{"dataset": "short read English sentences (LibriTTS-R)", "time_shift_ms": 50, "num_classes": 2, "layers": 10, "beta2": 0.99, "shampoo_beta": 0.99, "one_sided": false, "gradient_centralization": true, "max_steps": 13400, "epochs": 32.9, "lr_schedule": "linear", "final_lr_fraction": 0, "warmup_steps": 670, "weight_decay": 0.04}
Rows from block 2 of a small sound classifier, named by matrix and row number. Rows with one number belong to one neuron. Each number is 128 + 32 x the weight over its row's rms, rounded and kept within 0 to 255. All counts start at 0. Numbers have three digits each. After the name is the row's rms in percent of the matrix's.
Before each neuron's rows are labels from the 100 clips, of 14976, where the neuron reaches its largest size: "top examples" is what is common among them. Only what is clearly more common there than usual is listed. The data: short read English sentences (LibriTTS-R). In brackets: how many of the 100.
# u: gMLP up (value half) (model.blocks.2.mixer.u.weight, 336x256), inputs 128-255
# v: gMLP up (gate half) (model.blocks.2.mixer.v.weight, 336x256), inputs 128-255
# out: gMLP down (model.blocks.2.mixer.out.weight, 256x336, transposed), outputs 128-255

top examples: voice: male (86)
u.305 095:131114130146043095067068064123124120157120120095110124128124093091104074145174146135137148118213132117154149118115098158074147133096085097054177149126115161145130129097054132124031153123123124111143100111112098086100125130132086145124157081112142099117094124143146165090114166137208147085145091150075116111130091088107109137155132095159154183095125081114101139133097170130094135160091
v.305 098:145116100174148111165111140144160122111063215129110115141098100180102120187144122166108161093158121104101093088107148120164102104183043151057081143094089139118126147114094128136128128091141124135110103136136080131106184074141089149135125133150096167149091178110120131072053124115086127123120090156111117174103084095166109108151110163132211118150176194142116118131108065133169134102192
out.305 097:106198155110165105140180158140123180116180099170134136105120126162118122160128134107084183110145151078190070163142125145210122078170165146128093132127128103152078129145162137170088131104127111138106100171068079146123077149139153169146120136134126168132095143088169095120116139153173103190115168099110105115123096146180139162117116130100131127168212197141169105148134119151124114098111

top examples: voice: female (95)
u.172 101:123092165090104035144115142105184135155087100132150136080121158068111137126151124163117126121166159114141122167122099077107079066087162115093212124096132126181129156178098152163109155193156101078130157111104153047179178105127090072139077179119125216112126134080067158076117090133118119074140142083175113113106093098134157115140142091132124127095105118145070081111125172135118130140105
v.172 103:142130124179184102156107058163155154104086093147191149108055100115148133131082170058190122141149133161082137155107109132107164108108206139155131129071108141074122128112062097137104165169131104134149078122120103155124161119167141131079079166135147157086092145138098109100116116103129112130109137129028145146164131170075136117149082156151127168097140150180147125120149159118195083170130
out.172 099:111148157144132139122110171055096130128120156136174160107082121135141172088152151173136130095126126107139116084112142137084159076173103162126126118159106140089141108125177164162159140141081133131111111103167109104160120136120019107169122110098123168164121109133102140137141098177081143091112103123137147125129116092117116101143171110157138110154146135188197139162128069119067145151189

top examples: voice: female (100)
u.63 104:132082159217151186101126141138123131108085080142109192117116153170164125112142077098145069105255201128085164171191156169174115094138108138136101138074143159163159081107169134160140158137133144113143151124138108073092160151144095111120098142089120171110131122112114106123110133148136077081106108123119091129093132106127107179156153143093063126179143084163139125122123160147117141108190
v.63 105:113093128060144095130139134130141128170090170119121101146100133131088092145093114141140128081095089133103111126116162099140128140112150162092174070129103131154106025159118099110147100114113140173125063115112162102148175093109209092133115127070082190165148171153064169128139138190090148125134173116130152095139111111124141127114148137211135136081107096111189056153098123101153121144121
out.63 118:095151149088064124136110106120141149106146144128090119121111133149121147123138166132176156118116111151126101172107076137112112163096117100111113139149173106117100161122085087114129150076139114111070160139129164161094136181100152119213175155113146084124118096158134113075178096106115088174161129108140084103160137172088103096185064123162212118130119186092122125181117151144122110162141

top examples: voice: male (90)
u.94 087:116174121083139120158129095115130103145110075033105100133147176161130120082125162116095158172185126204089137111135144126107138133144126167120162106105141163121239130124144121141128143139132169116144177121128131132100172132142162139124133146126096176097130127107084130153145073110109171127199135129133167150106082114108087142164127068125144104080121109135117168163108114142140076120097
v.94 090:144165107134174162155116193105163113131147091149053132180113163078180078155060083183122140176088138123091102065122101180116158189194106095161111142099116075092094163079153106076103169100143146116107027160092101137139146055148126168154188145090141138139182165158130097104120174117165157141173098146144106167157106166097107154127109139185106078097103170122082104090084113145142171191121
out.94 089:120081104139178128133107154135161122098162132071104098141133159201149146137127125105156147060124138103122126168119172137137104166166139060147127118124110120124118144132121150115078116159090137174106109116113130094182194117139114081098136087109106115105147166158129095086218062106168157151145134171112168022119114168105234117087136121178214152111171150105158135141170118161128114152128

top examples: voice: female (82)
u.171 095:152111103145087232162111154063106120201163144085102123143132113176156117091159048116151133134146111134094139130139139108143053129151102130108088162066116106101146141084089146123112153065180117110140159188119166194093082068137137087146143127138195137115164121178197169091122166189199096186134084141133088197180158152175194074080133133094126087106151171145148147138141109210156115126130
v.171 096:132128141132158164136111116138102102142107134116183045103130101175213136123093084109053155132091134113069154161100169177119093149156091135092146109163129128161139128104171207101116153122132152123170110112107134125070141143150119148185116098128173139115145115129125149045165048165151095095084084075155119112082091115128175102113100164141105116169176098209147091137115152129118133132070
out.171 091:147123100133077139143187104117109101146147133087144105131095133133107106088183126135130135159186157164099111146173125108116133217089158200132161142150136074070086149096188104148109135161226155141086146120145117068137162130180136091123140109138145102127114121068098070125159091070104088121123094076220132118104126140148132125146081148152135183119099118111108152149125175096124143093185

top examples: voice: female (93)
u.252 096:140152120123170123127125102112192145115072103167132154147153148142146062096119063135090074122108056104084123164156151135132136051106132137132116158161161140217173153089142088193140146143150106154154112140195159121105088155084172105149086125046159116092112141102148129104128188160106094084133140171109091146128161115114162095131174168172149158143106136163101107118122126162080150098123
v.252 102:114117096130130086164151146131138165131143157154123070108128085129115163122102112092104114177134106101158163075168116073133163102119140129131101171147133154167134129132132172141145209129131140093175077098119115155085164102138121125141155180054163043104074146118127185046092164112150097115065078116117145094141092100116106086169122129168151107114148129172103175129180160165110124135144
out.252 101:092080057177171167115122128154046194134097177104155104144139174175199124096124132122139165109167154076120111144157116138042125145086150136088103129141110094143136104103145132080117233127102133164155072137128103207175112101125124163136119103109157120124085128123135074138129082134075085107153145119128125140112116143132142132088106125090133130076099133119141052137147118155169106120124

top examples: the word "and" (25)
u.134 086:171118125177133135176169176128064160139142106125142135111104090111167077148108106102127126133096133071134176056184147127084085142145118073143104126195105126100139137215152108130120114125096191114120123139117118164082112181181149145054190121128113152120162143123136149101109128131164113105182060168131069168115167114127177134075194136107080101112059123166118163108175102150114113135086
v.134 085:202151095130114096083145136136093133193106170137159151101061094087197092156118187133142151133127073161135135065155186104136093132179145135113043198127152146159091117161192129173122137058150150122111125080141144140090136087162159152121088135179172140129124081136149143138117195108147072182147152143190139106112147131118101080215061151105167131108182141151082100154103175127075146150177
out.134 093:194076171115140104169106113080120160159144099095101126124082184139101195099139108125171099177142119124093097115151138125156153070146100104137150145131135124110115148126148095140083156129145142108206137068148156099184112102136153150139122209155156154117091097105120100076087145131089146179126187104151107135190080145119106175105148153153123150106160142152117169115116114154096122071104

top examples: voice: male (76)
u.133 114:086157179091092143152208112090148131122090171081075089189209087153194126083192124093139090090140146099138080173087173130131156117120154126197153156093100117058100184088175100127115084153135103105147111133122162135110145105131147164119121106116154094127145169088089095166128154120118146159128044172060151183108146115129109115146103116124145167131128112165119152187133158074097129161165
v.133 107:163134112174114098128091188120084167098080134135144137066075107114193134088094129135111119152126133138118135090157194101100174149128183106082116124160119124098109111147105132094086164090107072144075079077162159130173157181092098115096166167187171145164129155152135147132121195135050125038130135043145143105081127166133162150163116108141152097117122097086117138139058072176129130173162
out.133 109:091197129103038096158105066100119104164132105085086112115120103149099163106162137152162135123159130124113134162221058109154086121146102140130145122115080118137084154169149155152131138095125147114091096141147168167144145105120184103108126134160135075094120135169107160131051126103104129124130091100139163088126108136121122151097142149114184174040091140138136157158123139153123135177144

top examples: voice: male (99)
u.122 100:147078121141138117106158175089153135173170151154105141103080079184133030155089136061063171103126130152145120092103171114138080149165157138102121155113146207137118110088156106133137140158138104098064138150142100149176090134182090118121102141123160126121164148173158099143124120102099135112077121153148143164141154111124147103125072107139140062180066163092092108142126124095074118168172
v.122 107:138129119120100124142104124154155155127163146156173073165103127084126177142155128163101135114172110170058093159120084128153077127120139069135105141123139135110106114130178079159069158179124145140077123144152125169115090143108120119151118081082152135122123128116109120178117063096106111082150099102160142131184152085159179133172136141155169161152148132105086160155094158185113133130132
out.122 095:109122091157095122130139139092109107165169165103133148111189140105094153124146082109133080146104162120127165121081062084129143136139047120157163089130123142136127130132117113119137145091087092086115152166167092071134151096169131122156126144157139092118048120120081145108102080135184108123149130099151142187115195121119104150151081100195116090071135171061136124104139161131204098166176

top examples: voice: male (80)
u.39 092:167108121148149125132130110178166113119160057083084220142142134045130123089061149187152147122095103108120164119115149118149144125158116121122207104160090128097135167159100137160126179148164140157111098123125127101077133096106119145176131167147107118123151082103132159165074144119100157115131166152103146100123106095120113056102180128193109182160116143139178115038152160112137160130112
v.39 094:104166101156146122179090151151152104147102157106080109057091196088163156082155136179146115147098132206139174140095157143102114116098200125078131143127152098172100144110110114127186062137135127152129157158149177132140125162145104111158143074136128165128159128109178134101124121145152156135166130125103057145104098189099167114122130137157140135171185114146118101090144066145098185092127
out.39 100:128156121123147135174200127113074103207075137110121063134077087169057106171121117140108142071082151097107117119119149180170065126149081138144132145135174139117214134124149167072125151110122149092160161089104178185177116134092129153086115089105179078178126139099164159084122145146118158102086167084139117065129112130119078127111066083190137118170103127135141144158125109090131118097140

top examples: voice: female (97)
u.109 103:115139139178144171141161183128125205095164146109205181131151073096180153099121153082093123118039105141109152078105141175123112142110143115117091114072179129133158116091142142160111205108173120074109160126079130140092160134197070139117151165114127062137124090127108136116152149132106097161202139109063119071133159161134145135099164106114128180119154138132109149168134123139128179135147
v.109 103:089116131107090175146114119135157138113084183117084095146142174132106201140123166143139147163125194131106079168129073130149116125170122129099121130134169132141147079147171174122112141147161124165122118213104111131152133125096161176129086106221050054111146114117126175131127112167133061147162148140153156117124123077169098088142150112127134155154122166121139101081151139133114073066170
out.109 100:123129108159168148155057118135161104102134099138092137132072144157113134139087139122139185165148120104175172059113114136098149114161096150058054091178147132126132073113204114161101115071110110117112160143105169198103056204141166086085175138173164126134151123071094136119142162146149117103115140150107136082176134102182175157118130123174099144069156106114095178059092166141119162112167

top examples: voice: male (92)
u.159 088:126102138128123198107097132137027178160154096154113185078148212150093136165151125194137128174138142162146170101157130120114128167200126126125090090148133109105094142120096139118130088089186152110134131122094108167148154103126175109108130142164118151080188172121092168140188112107074123164131153153169120124070162128162164157179119082198096152174112126089134152187086158137148097154136
v.159 096:084081128126123142100082048116132152161106180172171102139143121132136055126190116137106081095172186152107125155112137138162076163138093116162135111135114149115138160084115133191074087118093110109136142080146151142125129166114123083140136106059174131130146138096093129160151168210204145119128097130072073067124116112158191072142155107103115101146109136074124160110120090118102163156147
out.159 096:105126114102115150147132135133101100190084159085186121131198141115117122172127116186164109165131179170105123150142124100132146046080150160130161180097146112125184174174131101117124137132179178140183193130101077118101171122155098119103143142145095096096126102144096097159164108119131165176119170125112139117054174015177157106117115062165135153114135130108144108214126097113184131122115

top examples: voice: male (76)
u.13 096:138126151146119162166088123103107135134125099110120131088125143128182179155114158107171121129161011134106156156090143119146161126147149070100089188184113127170120098088148141148104159141064118172162131063125082088095106091179150106110093117159096080094128078105092093127139099128155159106182120100151073117162117178097081187131127164136117124151083132122126078135124086125152163130148
v.13 089:085142123099139116122130118174129139118120105125182145122112112145134158165138160144120049086077103165177126106109153179145096108137169166169124120133085151200145086154160149162081139090168160206137169072099166130115081140171116145151138163152077116139139137143096189146108162114152099118115195131133090135140167128067088081109128156152131183173051112127115120120192147176130142111156
out.13 100:111113164160124186097147120145159121175111167100147100123127155138182112070097075126115145098110120145062099049140092117183071094134138134128163156173106139135150174105104195128133193123181127184108167110170144119060103145166121119108129076065072126129131110175146155120079117181140115144168102136139104111116191114114145119088181135137197127106078123115122136126106178126098148145130

top examples: voice: male (95)
u.101 092:136108127100095126139139101152168174146056143108169126090123116109130079083185106106108140139185185089132088096116095133150075099122116126114074093129169148186113122204120051172118157138136113116128112156108170102110129163147150144192096119126137108140171132179159043150158140182127100139175182137087104082116141112119181101137110078145107151160089119130113138102045160109133126092161
v.101 096:148145198157136149086145120133093151133196153114102155176156136075185156159139090104162125126127149114153082138118100146095190163091143102124118146096059111119114167174102139158150128131112112083128132125094122091079122081127118149126086136092163135095108188187066096107094148147135084151109168087120151128096087064120093169105174170093143106118116183062166170141158117117148149118144
out.101 099:124114121108135164151136136134131127146162229124126133132114134103074094152110127122201088107130137111090127139111167161165184106114085116137100159159090129159087122141098134090171122078042160143106074145050144124161077139103102103132093075072119191093111120144065125119087106094157174223123168118079167092162132096086142114129105099122130065119085136100138136107130153135154121096115

top examples: voice: male (85)
u.3 100:141121060109158174115119061187094196134124176138121115166091075181065113129107099145149131145157120152189143190172141093151122188188071188178135117155192138113098179150175185105122157107133087122125123153134131126110115080096133103129098121091088143122128110119109169174094166116153090129105159121104148081167122183170119116089136110186122126132112146106177176122161117162072107175115
v.3 105:175151090132127110138133106139150110138128145143093084140074205146116123165221140149087128107122170128090156110130122184132115122121087148164074107121131131113100047159097161140181132179089092152127103106157146127131078136167181099129137093059087151122101106150168110179120116161098173140161142138121066128172120130103092137131101137091082091205092125107202147058168130106160144134173
out.3 103:118114179145112094177137145134108135093161120219089104114103135100087207127157088135119125085145120116143110166084124198136110128100093100143169132160093127082134086108140113123164144142157161153188168128116121136155088181080150138152154169174185097111130174120085159164144117114098148089142095104153139116086162107178094161081154088144106144095102114133130124149099095145089136156095

top examples: voice: female (86)
u.81 102:127162168154099085120057092126080127071088133144147138092100147062145124091076150146140155103077136139094129210175134091117147155151094082076136139104160150110084041129153088138149095136121146142150080188156095127086168135129108162084123109152117112119138119171147149097148140175083124104089078114073128080126115154146157150127143113161102097096137129139193080159167163080124118142086
v.81 105:130179137111111132126068129130108171129097087159139121108163058138156126119168169178121101075133147086133136156159123094169229174128077129101125112102152118076117154152075088124107134094129129116066169064081138137111151096158139056183116173155130097151119140138132155130222132162131172170139084153162136079080123157108081158151077158139079138105147147115075137108139162148113111136104
out.81 118:147102111116046091142123132123138140109118171157152110172116100083113137119131059117159134149187119171145064158140144109145099188086151150102109103120178123115110126137097119106121074135147120091148131098090050138106169147082117096121095000088135141080162152096162124111153089172145142130121126090142137168155136101086090102148118087162216165118077128049124147087118128161123116142176

top examples: voice: male (77)
u.130 089:145118158144110095131069144123155202123134141119143116162168143146157098188123121149095118145162063203121119166118131167147136124188116184079170104168144072074157130123140144151104102156092167160096065122086095174128163097159165140082092107154181122209113129090165127100126160091186113101104148186145157182160141115162136128169110132154136133180140122194140125108091105111140055062141
v.130 094:150149159161128072160143112090108089133137145127121155133130172143109157068125131128127164064144058123112107124169169155131107164143142073052120102126104139099180089145085076128135104125140152088059125103061143097148179077121114092102159121174097098139174099134136147165153125150170082108116120115152084190112151157137162115136144152147078153157103153092089205086139143142174157133156
out.130 097:096093097083111083121159106157153146120120063120121098094150077099174157091106089159159110157078148103125136148129187118117118124093166130148138083129053132116187107139099121149131099112177094151107165134154132103185122161107189125088155144136062098130162152127059110152106159162122142126089140084111115086126102169122111185112175109165110114136148116118069108101104089134132078112140

top examples: voice: male (84)
u.27 099:117089146118122108151161140047109143119102125124201132136104094124186120119164101158169105137062121059128124170103103140130125116103130175103115155158135142144100110169113153179109138169098161104104132131168145097142115105143140100137114087094171196140113137157188202110186128098163157098142055156111104133108138152080168043127100090145119088115146114130102096122099132135102103149177
v.27 101:128128089098110111095127170172093173143150135109071124114173118165176150110150124192149149109070100162198155125179057119152158091123085096100158132120140112107166204146088075129174141147075119100127154107146060190089171079195115053117067181208122150151127111072111147120179154103097145157129104151138145139144109161100137173106150152102179085129141104130129187103093164180136153141137
out.27 097:158098096124111175085040167110149167130174054168171033154146156082157113129135175075142109091126175136139142137151154163113155137076124127105128132114077104060156137111117144207146152158119116118107150110124152134139125146127126130115121155117161096105141183113123125119116065181128082077109141140143103101151214092151072114074000113064140132154144134117100114132149150092142185106131

top examples: voice: female (100)
u.167 103:101125128151126067069170147141106114133113144214115159125199114107144109143101087172137191152103167106117116114132110115086069121127145148148160192176056114123130117150181127171157103146026149138084120132124158106129128181126172125117176090055086089135123110112099135114102163125045095155155166096111126147116149188100180161110120136164079111112156100152058150108125097139132099080140
v.167 101:058146049129094129113096182123141129058100200104086124151168113116120106050128122169109113120143113153102096094122092102143138102080167110103164159106072151062080127136129103201160170139112173110066108173079095114138147139104148164194098079159187160136139146087135117158150117077155157085108152113132074152096123077102122149127132110130138102166064093128135073135129082132160072072120
out.167 103:060076173129194123117152100114140111110162126167100114121094115141190164099117149146137126185134133113086153154194105117082121144127207119106154157109067152084188092139107141074152075137116149084162119130082126144089113116148169106162182157162154137108148146129119087122129142147104122115155153134131171171146055160132165169137150112165182084119154126104132132134173196138125164119141

top examples: voice: male (94)
u.286 089:079126135141131180176184143173135133196065094127137148135143175081161114105084118119177105132096160148177146101123120147149107121155130146110112135151117114120166144096132185145233153098135129120112137123092126094106156101131224107121088140171130091139133090097145123117147127137096083121112095157161115103061139162171056171092104140154039104140154145130142159170172150098116088092122
v.286 091:065148148174134150168151187124164179152138121161148107095170104115086143078104199118105088151120100094108147126125128105186100168123126161232100154129125115084155170088138189122148173154172082115155106081152123096115114087101153138110143182134193127152169168076110106116147114139070164147128115136178143150089179156112149110114106121100154099122150172108166121153113091094148160139126
out.286 087:114153144113142148123041117175110160149089188052084167119137090099091153125129138094165115136075171096139120118049119113125135088184115093085074159102113124102157147179105079096149152093066132123086114144109136167119166105077101142103143131145135090169104169182082144103123109104069077139171147107179102176149166046133122159072122114128158124180117087125126194122089145186175130091137