config.yaml
model: "sound classifier"
dataset: "short read English sentences (LibriTTS-R)"
train_examples: 26041
time_shift_ms: 50
n_mels: 80
hop_length: 160
input: "log_mel"
spec_augment: true
win_length: 512
targets: ["voice"]
num_classes: 2
arch: "gmlp"
norm: "layernorm_no_bias"
mlp_ratio: 2.67
subsampling: 4
layers: 10
width: 256
label_smoothing: 0.1
loss: "cross_entropy"
residual_init: "none"
optimizer: "soap"
beta2: 0.99
lr: 0.0027
beta1: 0.9
shampoo_beta: 0.99
eps: 1e-08
precondition_frequency: 16
max_precond_dim: 1024
one_sided: false
adamw_lr_other_params: 0.0019
gradient_centralization: true
sam_rho: 0.1
steps: 13400
batch_size: 64
epochs: 32.9
lr_schedule: "linear"
final_lr_fraction: 0
warmup_steps: 670
weight_decay: 0.04
adamw_weight_decay_other_params: 0.05
Rows from block 7 of a small sound classifier, named by matrix and row number. Rows with one number belong to one neuron. Each number is 50 + 10 x the weight over its row's rms, rounded and kept within 0 to 99. All counts start at 0.
Before each neuron's rows are labels from the 100 clips, of 14976, where the neuron reaches its largest size: "top examples" is what is common among them. Only what is clearly more common there than usual is listed. The data: short read English sentences (LibriTTS-R).
# u: gMLP up (value half) (model.blocks.7.mixer.u.weight, 336x256), inputs 172-255
# v: gMLP up (gate half) (model.blocks.7.mixer.v.weight, 336x256), inputs 172-255
# out: gMLP down (model.blocks.7.mixer.out.weight, 256x336, transposed), outputs 172-255

top examples: voice: female
u.256:55 50 55 30 46 59 49 63 38 56 48 63 45 62 56 67 32 51 50 46 53 66 50 47 42 66 41 54 53 67 48 69 55 46 63 39 55 60 45 46 54 48 42 75 54 40 60 54 32 56 47 27 38 63 61 44 53 43 62 43 59 60 55 36 35 40 55 45 49 58 37 57 68 40 48 57 52 65 28 43 35 56 48 52
v.256:36 51 27 51 53 47 29 43 58 54 48 64 71 56 55 62 47 52 76 55 60 45 56 38 51 41 74 39 46 58 46 33 58 57 56 56 29 56 49 51 57 46 44 58 46 37 50 42 44 39 49 54 45 57 48 63 43 57 54 72 40 63 58 44 49 39 40 45 51 43 50 46 43 66 29 46 38 57 43 49 49 63 50 68
out.256:47 40 56 67 55 41 53 56 55 74 53 31 47 38 35 53 62 41 44 52 42 53 33 67 56 56 33 58 41 38 36 49 57 43 31 57 48 44 60 45 65 45 62 31 45 66 54 58 59 54 46 66 39 54 40 41 56 70 49 36 36 39 64 57 77 43 61 36 47 33 47 52 60 61 46 48 64 30 31 53 56 49 63 54

top examples: voice: female
u.304:41 57 68 77 50 55 39 57 54 41 58 53 44 56 53 63 55 28 55 31 66 49 61 43 51 46 57 36 47 60 54 57 58 53 51 56 25 51 35 37 53 50 47 47 54 28 40 62 51 51 51 34 42 72 65 60 43 33 20 56 52 46 44 51 55 51 59 64 64 39 60 57 51 50 48 51 49 58 36 66 37 48 41 51
v.304:53 61 58 53 41 36 51 64 57 66 23 61 54 49 43 50 63 29 32 50 41 51 34 40 55 52 56 51 65 64 44 44 40 44 46 51 66 41 48 51 55 43 60 52 37 42 43 56 52 54 29 62 66 54 55 44 51 54 47 49 50 49 58 54 49 31 57 55 52 48 47 52 29 53 56 37 24 51 62 40 44 64 59 59
out.304:59 64 41 59 54 56 54 40 56 43 64 33 53 54 59 38 33 63 50 40 52 34 48 49 57 36 41 59 50 35 42 53 38 45 40 53 35 60 36 47 53 60 55 76 48 47 41 41 50 33 35 42 52 49 42 57 48 60 51 88 45 47 29 42 44 48 63 53 50 50 56 29 40 45 47 54 65 47 48 24 49 49 44 54

top examples: voice: female
u.84:61 58 47 47 54 60 46 51 45 53 50 44 42 46 35 62 46 43 30 29 49 46 62 66 43 54 55 22 66 50 58 60 54 51 51 51 72 32 55 46 31 49 23 44 53 51 56 48 49 52 50 46 56 49 59 52 37 58 35 58 59 56 46 54 47 55 58 47 41 46 49 19 45 44 50 54 49 61 47 33 43 46 40 37
v.84:55 59 58 58 42 44 53 50 63 47 38 63 48 52 45 24 62 35 49 64 54 57 52 51 41 33 48 38 57 48 42 55 40 46 45 33 34 46 67 55 41 47 55 42 53 67 39 43 51 71 45 56 42 48 47 46 43 60 63 37 52 45 58 43 55 71 62 49 46 29 54 50 56 36 63 30 48 45 55 56 50 33 49 64
out.84:49 51 60 48 40 72 60 43 50 56 46 75 57 40 56 22 48 55 57 54 41 34 59 39 58 34 54 52 40 44 40 56 62 32 42 54 48 29 57 48 56 42 56 50 45 50 63 62 58 45 43 39 55 48 65 45 30 53 44 38 63 41 43 45 49 47 59 47 34 50 56 53 44 62 66 48 46 58 41 53 55 55 58 37

top examples: voice: male
u.22:36 60 49 29 46 72 60 47 66 48 55 34 52 39 43 49 42 42 52 38 42 50 54 51 33 50 52 49 57 77 51 58 51 43 57 61 48 49 37 40 51 51 47 51 62 50 51 46 52 53 64 39 66 38 71 37 52 63 59 50 39 35 45 28 46 47 65 46 48 68 53 48 51 43 21 54 65 62 49 45 53 57 39 43
v.22:42 45 64 34 50 57 47 68 61 58 51 29 28 49 31 67 51 60 46 45 69 63 36 57 40 47 50 53 56 72 67 54 40 49 42 43 49 49 50 52 66 48 51 52 53 38 53 55 52 63 76 41 49 55 56 43 49 33 68 59 52 50 49 61 59 60 37 52 60 55 48 44 48 44 63 59 37 43 44 43 42 56 46 39
out.22:38 63 63 36 56 46 52 55 49 30 56 55 44 53 51 58 21 52 41 51 60 43 51 60 57 47 52 30 38 47 40 49 49 35 75 46 50 57 67 38 48 28 52 61 43 61 40 63 45 41 34 45 72 52 46 39 63 42 51 57 50 46 72 47 53 49 45 51 50 40 65 43 31 61 59 58 53 55 51 73 49 62 42 40

top examples: voice: female
u.313:40 41 37 39 59 38 49 43 62 48 67 67 45 37 51 61 56 35 48 52 65 38 27 41 61 41 58 49 52 43 42 61 49 46 53 50 51 57 39 46 62 33 69 39 57 25 44 69 34 50 45 43 46 54 47 45 29 53 67 38 61 43 61 39 47 63 64 41 48 41 45 51 32 59 49 43 56 53 44 63 56 60 41 52
v.313:46 48 51 51 48 52 46 62 48 52 53 52 68 56 48 49 54 41 59 31 47 57 33 54 36 59 62 48 44 55 58 56 39 63 58 49 34 40 47 59 57 46 60 52 46 31 66 46 39 44 41 57 40 41 80 55 44 52 60 39 47 49 72 67 57 34 52 46 56 39 56 42 53 52 30 48 47 53 61 42 53 71 57 42
out.313:48 54 44 79 46 35 67 58 47 58 42 47 43 45 43 60 52 48 61 66 44 53 63 40 40 45 62 53 57 34 47 43 50 60 43 48 41 62 62 57 41 52 25 53 45 60 51 58 40 58 70 61 54 57 57 57 46 56 37 48 34 61 59 61 43 43 57 46 45 64 58 40 58 56 50 36 47 37 62 61 55 40 60 61

top examples: voice: female
u.306:48 42 53 42 55 50 52 43 44 56 42 36 58 40 32 52 67 52 41 53 75 66 59 59 36 63 25 51 41 49 59 46 38 39 54 64 51 39 45 65 55 46 52 48 51 60 53 53 48 49 41 51 42 55 47 58 29 52 45 53 45 36 30 50 57 71 30 55 37 55 64 59 42 56 32 47 50 59 48 75 55 39 41 59
v.306:41 51 60 74 41 36 32 38 51 49 58 62 73 42 48 39 44 56 68 44 38 51 29 39 40 43 42 44 50 43 43 66 50 70 34 58 47 58 48 49 63 72 51 51 41 45 53 57 38 47 55 61 36 37 58 35 38 56 49 58 48 50 55 32 63 25 56 55 58 53 58 39 60 53 30 76 44 68 43 53 46 42 44 43
out.306:54 43 46 51 50 58 43 49 52 29 63 62 61 35 58 46 51 52 52 70 57 53 35 36 50 53 65 51 35 68 56 66 61 50 52 29 46 36 48 39 43 53 55 60 44 29 47 74 60 36 45 47 52 49 50 54 50 39 59 41 42 44 41 49 64 45 53 60 45 57 58 46 20 34 61 56 65 51 35 49 53 44 44 39

top examples: voice: female
u.165:54 51 57 61 65 58 63 46 68 61 55 48 69 38 48 63 42 38 72 64 61 52 45 49 49 57 42 55 65 44 40 38 65 40 36 59 60 56 47 42 56 45 39 45 56 42 63 53 41 51 49 43 51 41 46 62 36 53 61 50 23 59 52 53 60 44 42 52 44 45 65 55 45 56 67 55 40 43 60 68 53 34 38 49
v.165:60 43 65 43 44 34 51 38 59 63 42 52 32 39 54 46 65 62 45 51 36 48 58 37 53 57 49 43 49 45 46 61 54 33 52 55 50 36 56 35 61 57 49 34 52 49 34 57 58 61 53 39 55 54 58 35 47 38 54 35 56 46 66 53 52 43 23 55 52 38 46 45 58 41 44 62 52 75 60 52 58 54 46 54
out.165:51 47 51 70 60 44 38 64 54 44 65 69 73 62 48 51 54 63 37 50 46 62 46 74 42 55 53 28 45 66 44 55 47 54 60 45 48 60 30 53 48 42 50 57 47 44 61 40 61 63 39 48 30 48 41 54 67 55 49 38 60 60 47 70 47 45 65 45 37 58 39 58 52 48 39 41 57 53 64 46 48 60 54 46

top examples: voice: female
u.244:38 50 41 69 68 50 49 59 32 50 52 39 66 63 35 53 45 36 63 39 40 71 36 54 60 57 42 52 52 57 44 66 39 65 53 55 59 56 64 51 49 47 68 51 41 41 39 52 60 52 42 67 42 27 41 56 67 48 70 47 51 56 58 43 55 34 49 51 63 56 58 58 55 74 56 54 41 47 49 61 54 71 46 61
v.244:60 64 52 47 44 49 58 63 63 48 73 33 67 55 74 54 59 53 55 42 40 39 65 41 40 44 41 54 39 55 48 36 48 37 81 35 65 30 39 48 35 40 76 44 33 48 62 51 58 50 61 41 65 51 39 53 44 52 65 52 41 70 59 62 40 41 36 51 45 47 53 57 71 41 52 43 66 65 57 48 35 55 50 44
out.244:54 62 58 33 58 33 59 48 63 50 43 57 62 41 49 61 69 53 26 58 64 26 47 33 34 38 55 50 38 53 42 31 61 42 52 38 27 49 39 42 43 70 49 60 50 63 70 57 40 49 49 44 55 64 57 54 57 49 37 47 53 54 45 61 57 43 39 56 65 26 51 32 34 46 42 38 38 56 54 44 62 35 50 39

top examples: voice: male
u.188:64 59 52 44 55 33 49 54 39 52 42 56 34 55 59 58 47 47 48 51 36 40 53 42 30 41 35 47 61 54 60 47 47 50 50 46 42 49 45 27 54 50 47 54 48 51 50 40 55 16 66 33 58 48 47 56 44 41 33 71 47 55 58 46 45 56 76 61 61 64 53 44 49 47 37 36 67 53 45 61 61 46 56 40
v.188:68 52 52 29 49 57 60 54 61 58 47 38 44 57 51 56 51 57 51 48 53 58 51 52 53 62 40 64 42 32 64 55 29 32 64 41 62 40 69 50 60 45 57 53 58 37 37 42 42 48 37 52 35 49 59 61 44 52 31 57 48 61 29 60 45 59 44 42 52 34 59 60 52 57 53 58 60 21 61 55 60 33 37 51
out.188:51 51 54 49 50 52 49 29 48 47 73 42 70 43 36 53 56 54 62 45 40 40 62 45 56 37 54 39 42 58 49 57 55 46 27 53 53 55 42 43 40 34 47 61 58 55 42 58 39 39 63 45 57 43 58 68 71 62 70 51 65 39 58 63 48 57 47 38 56 36 39 37 39 61 54 24 51 56 52 36 40 53 51 59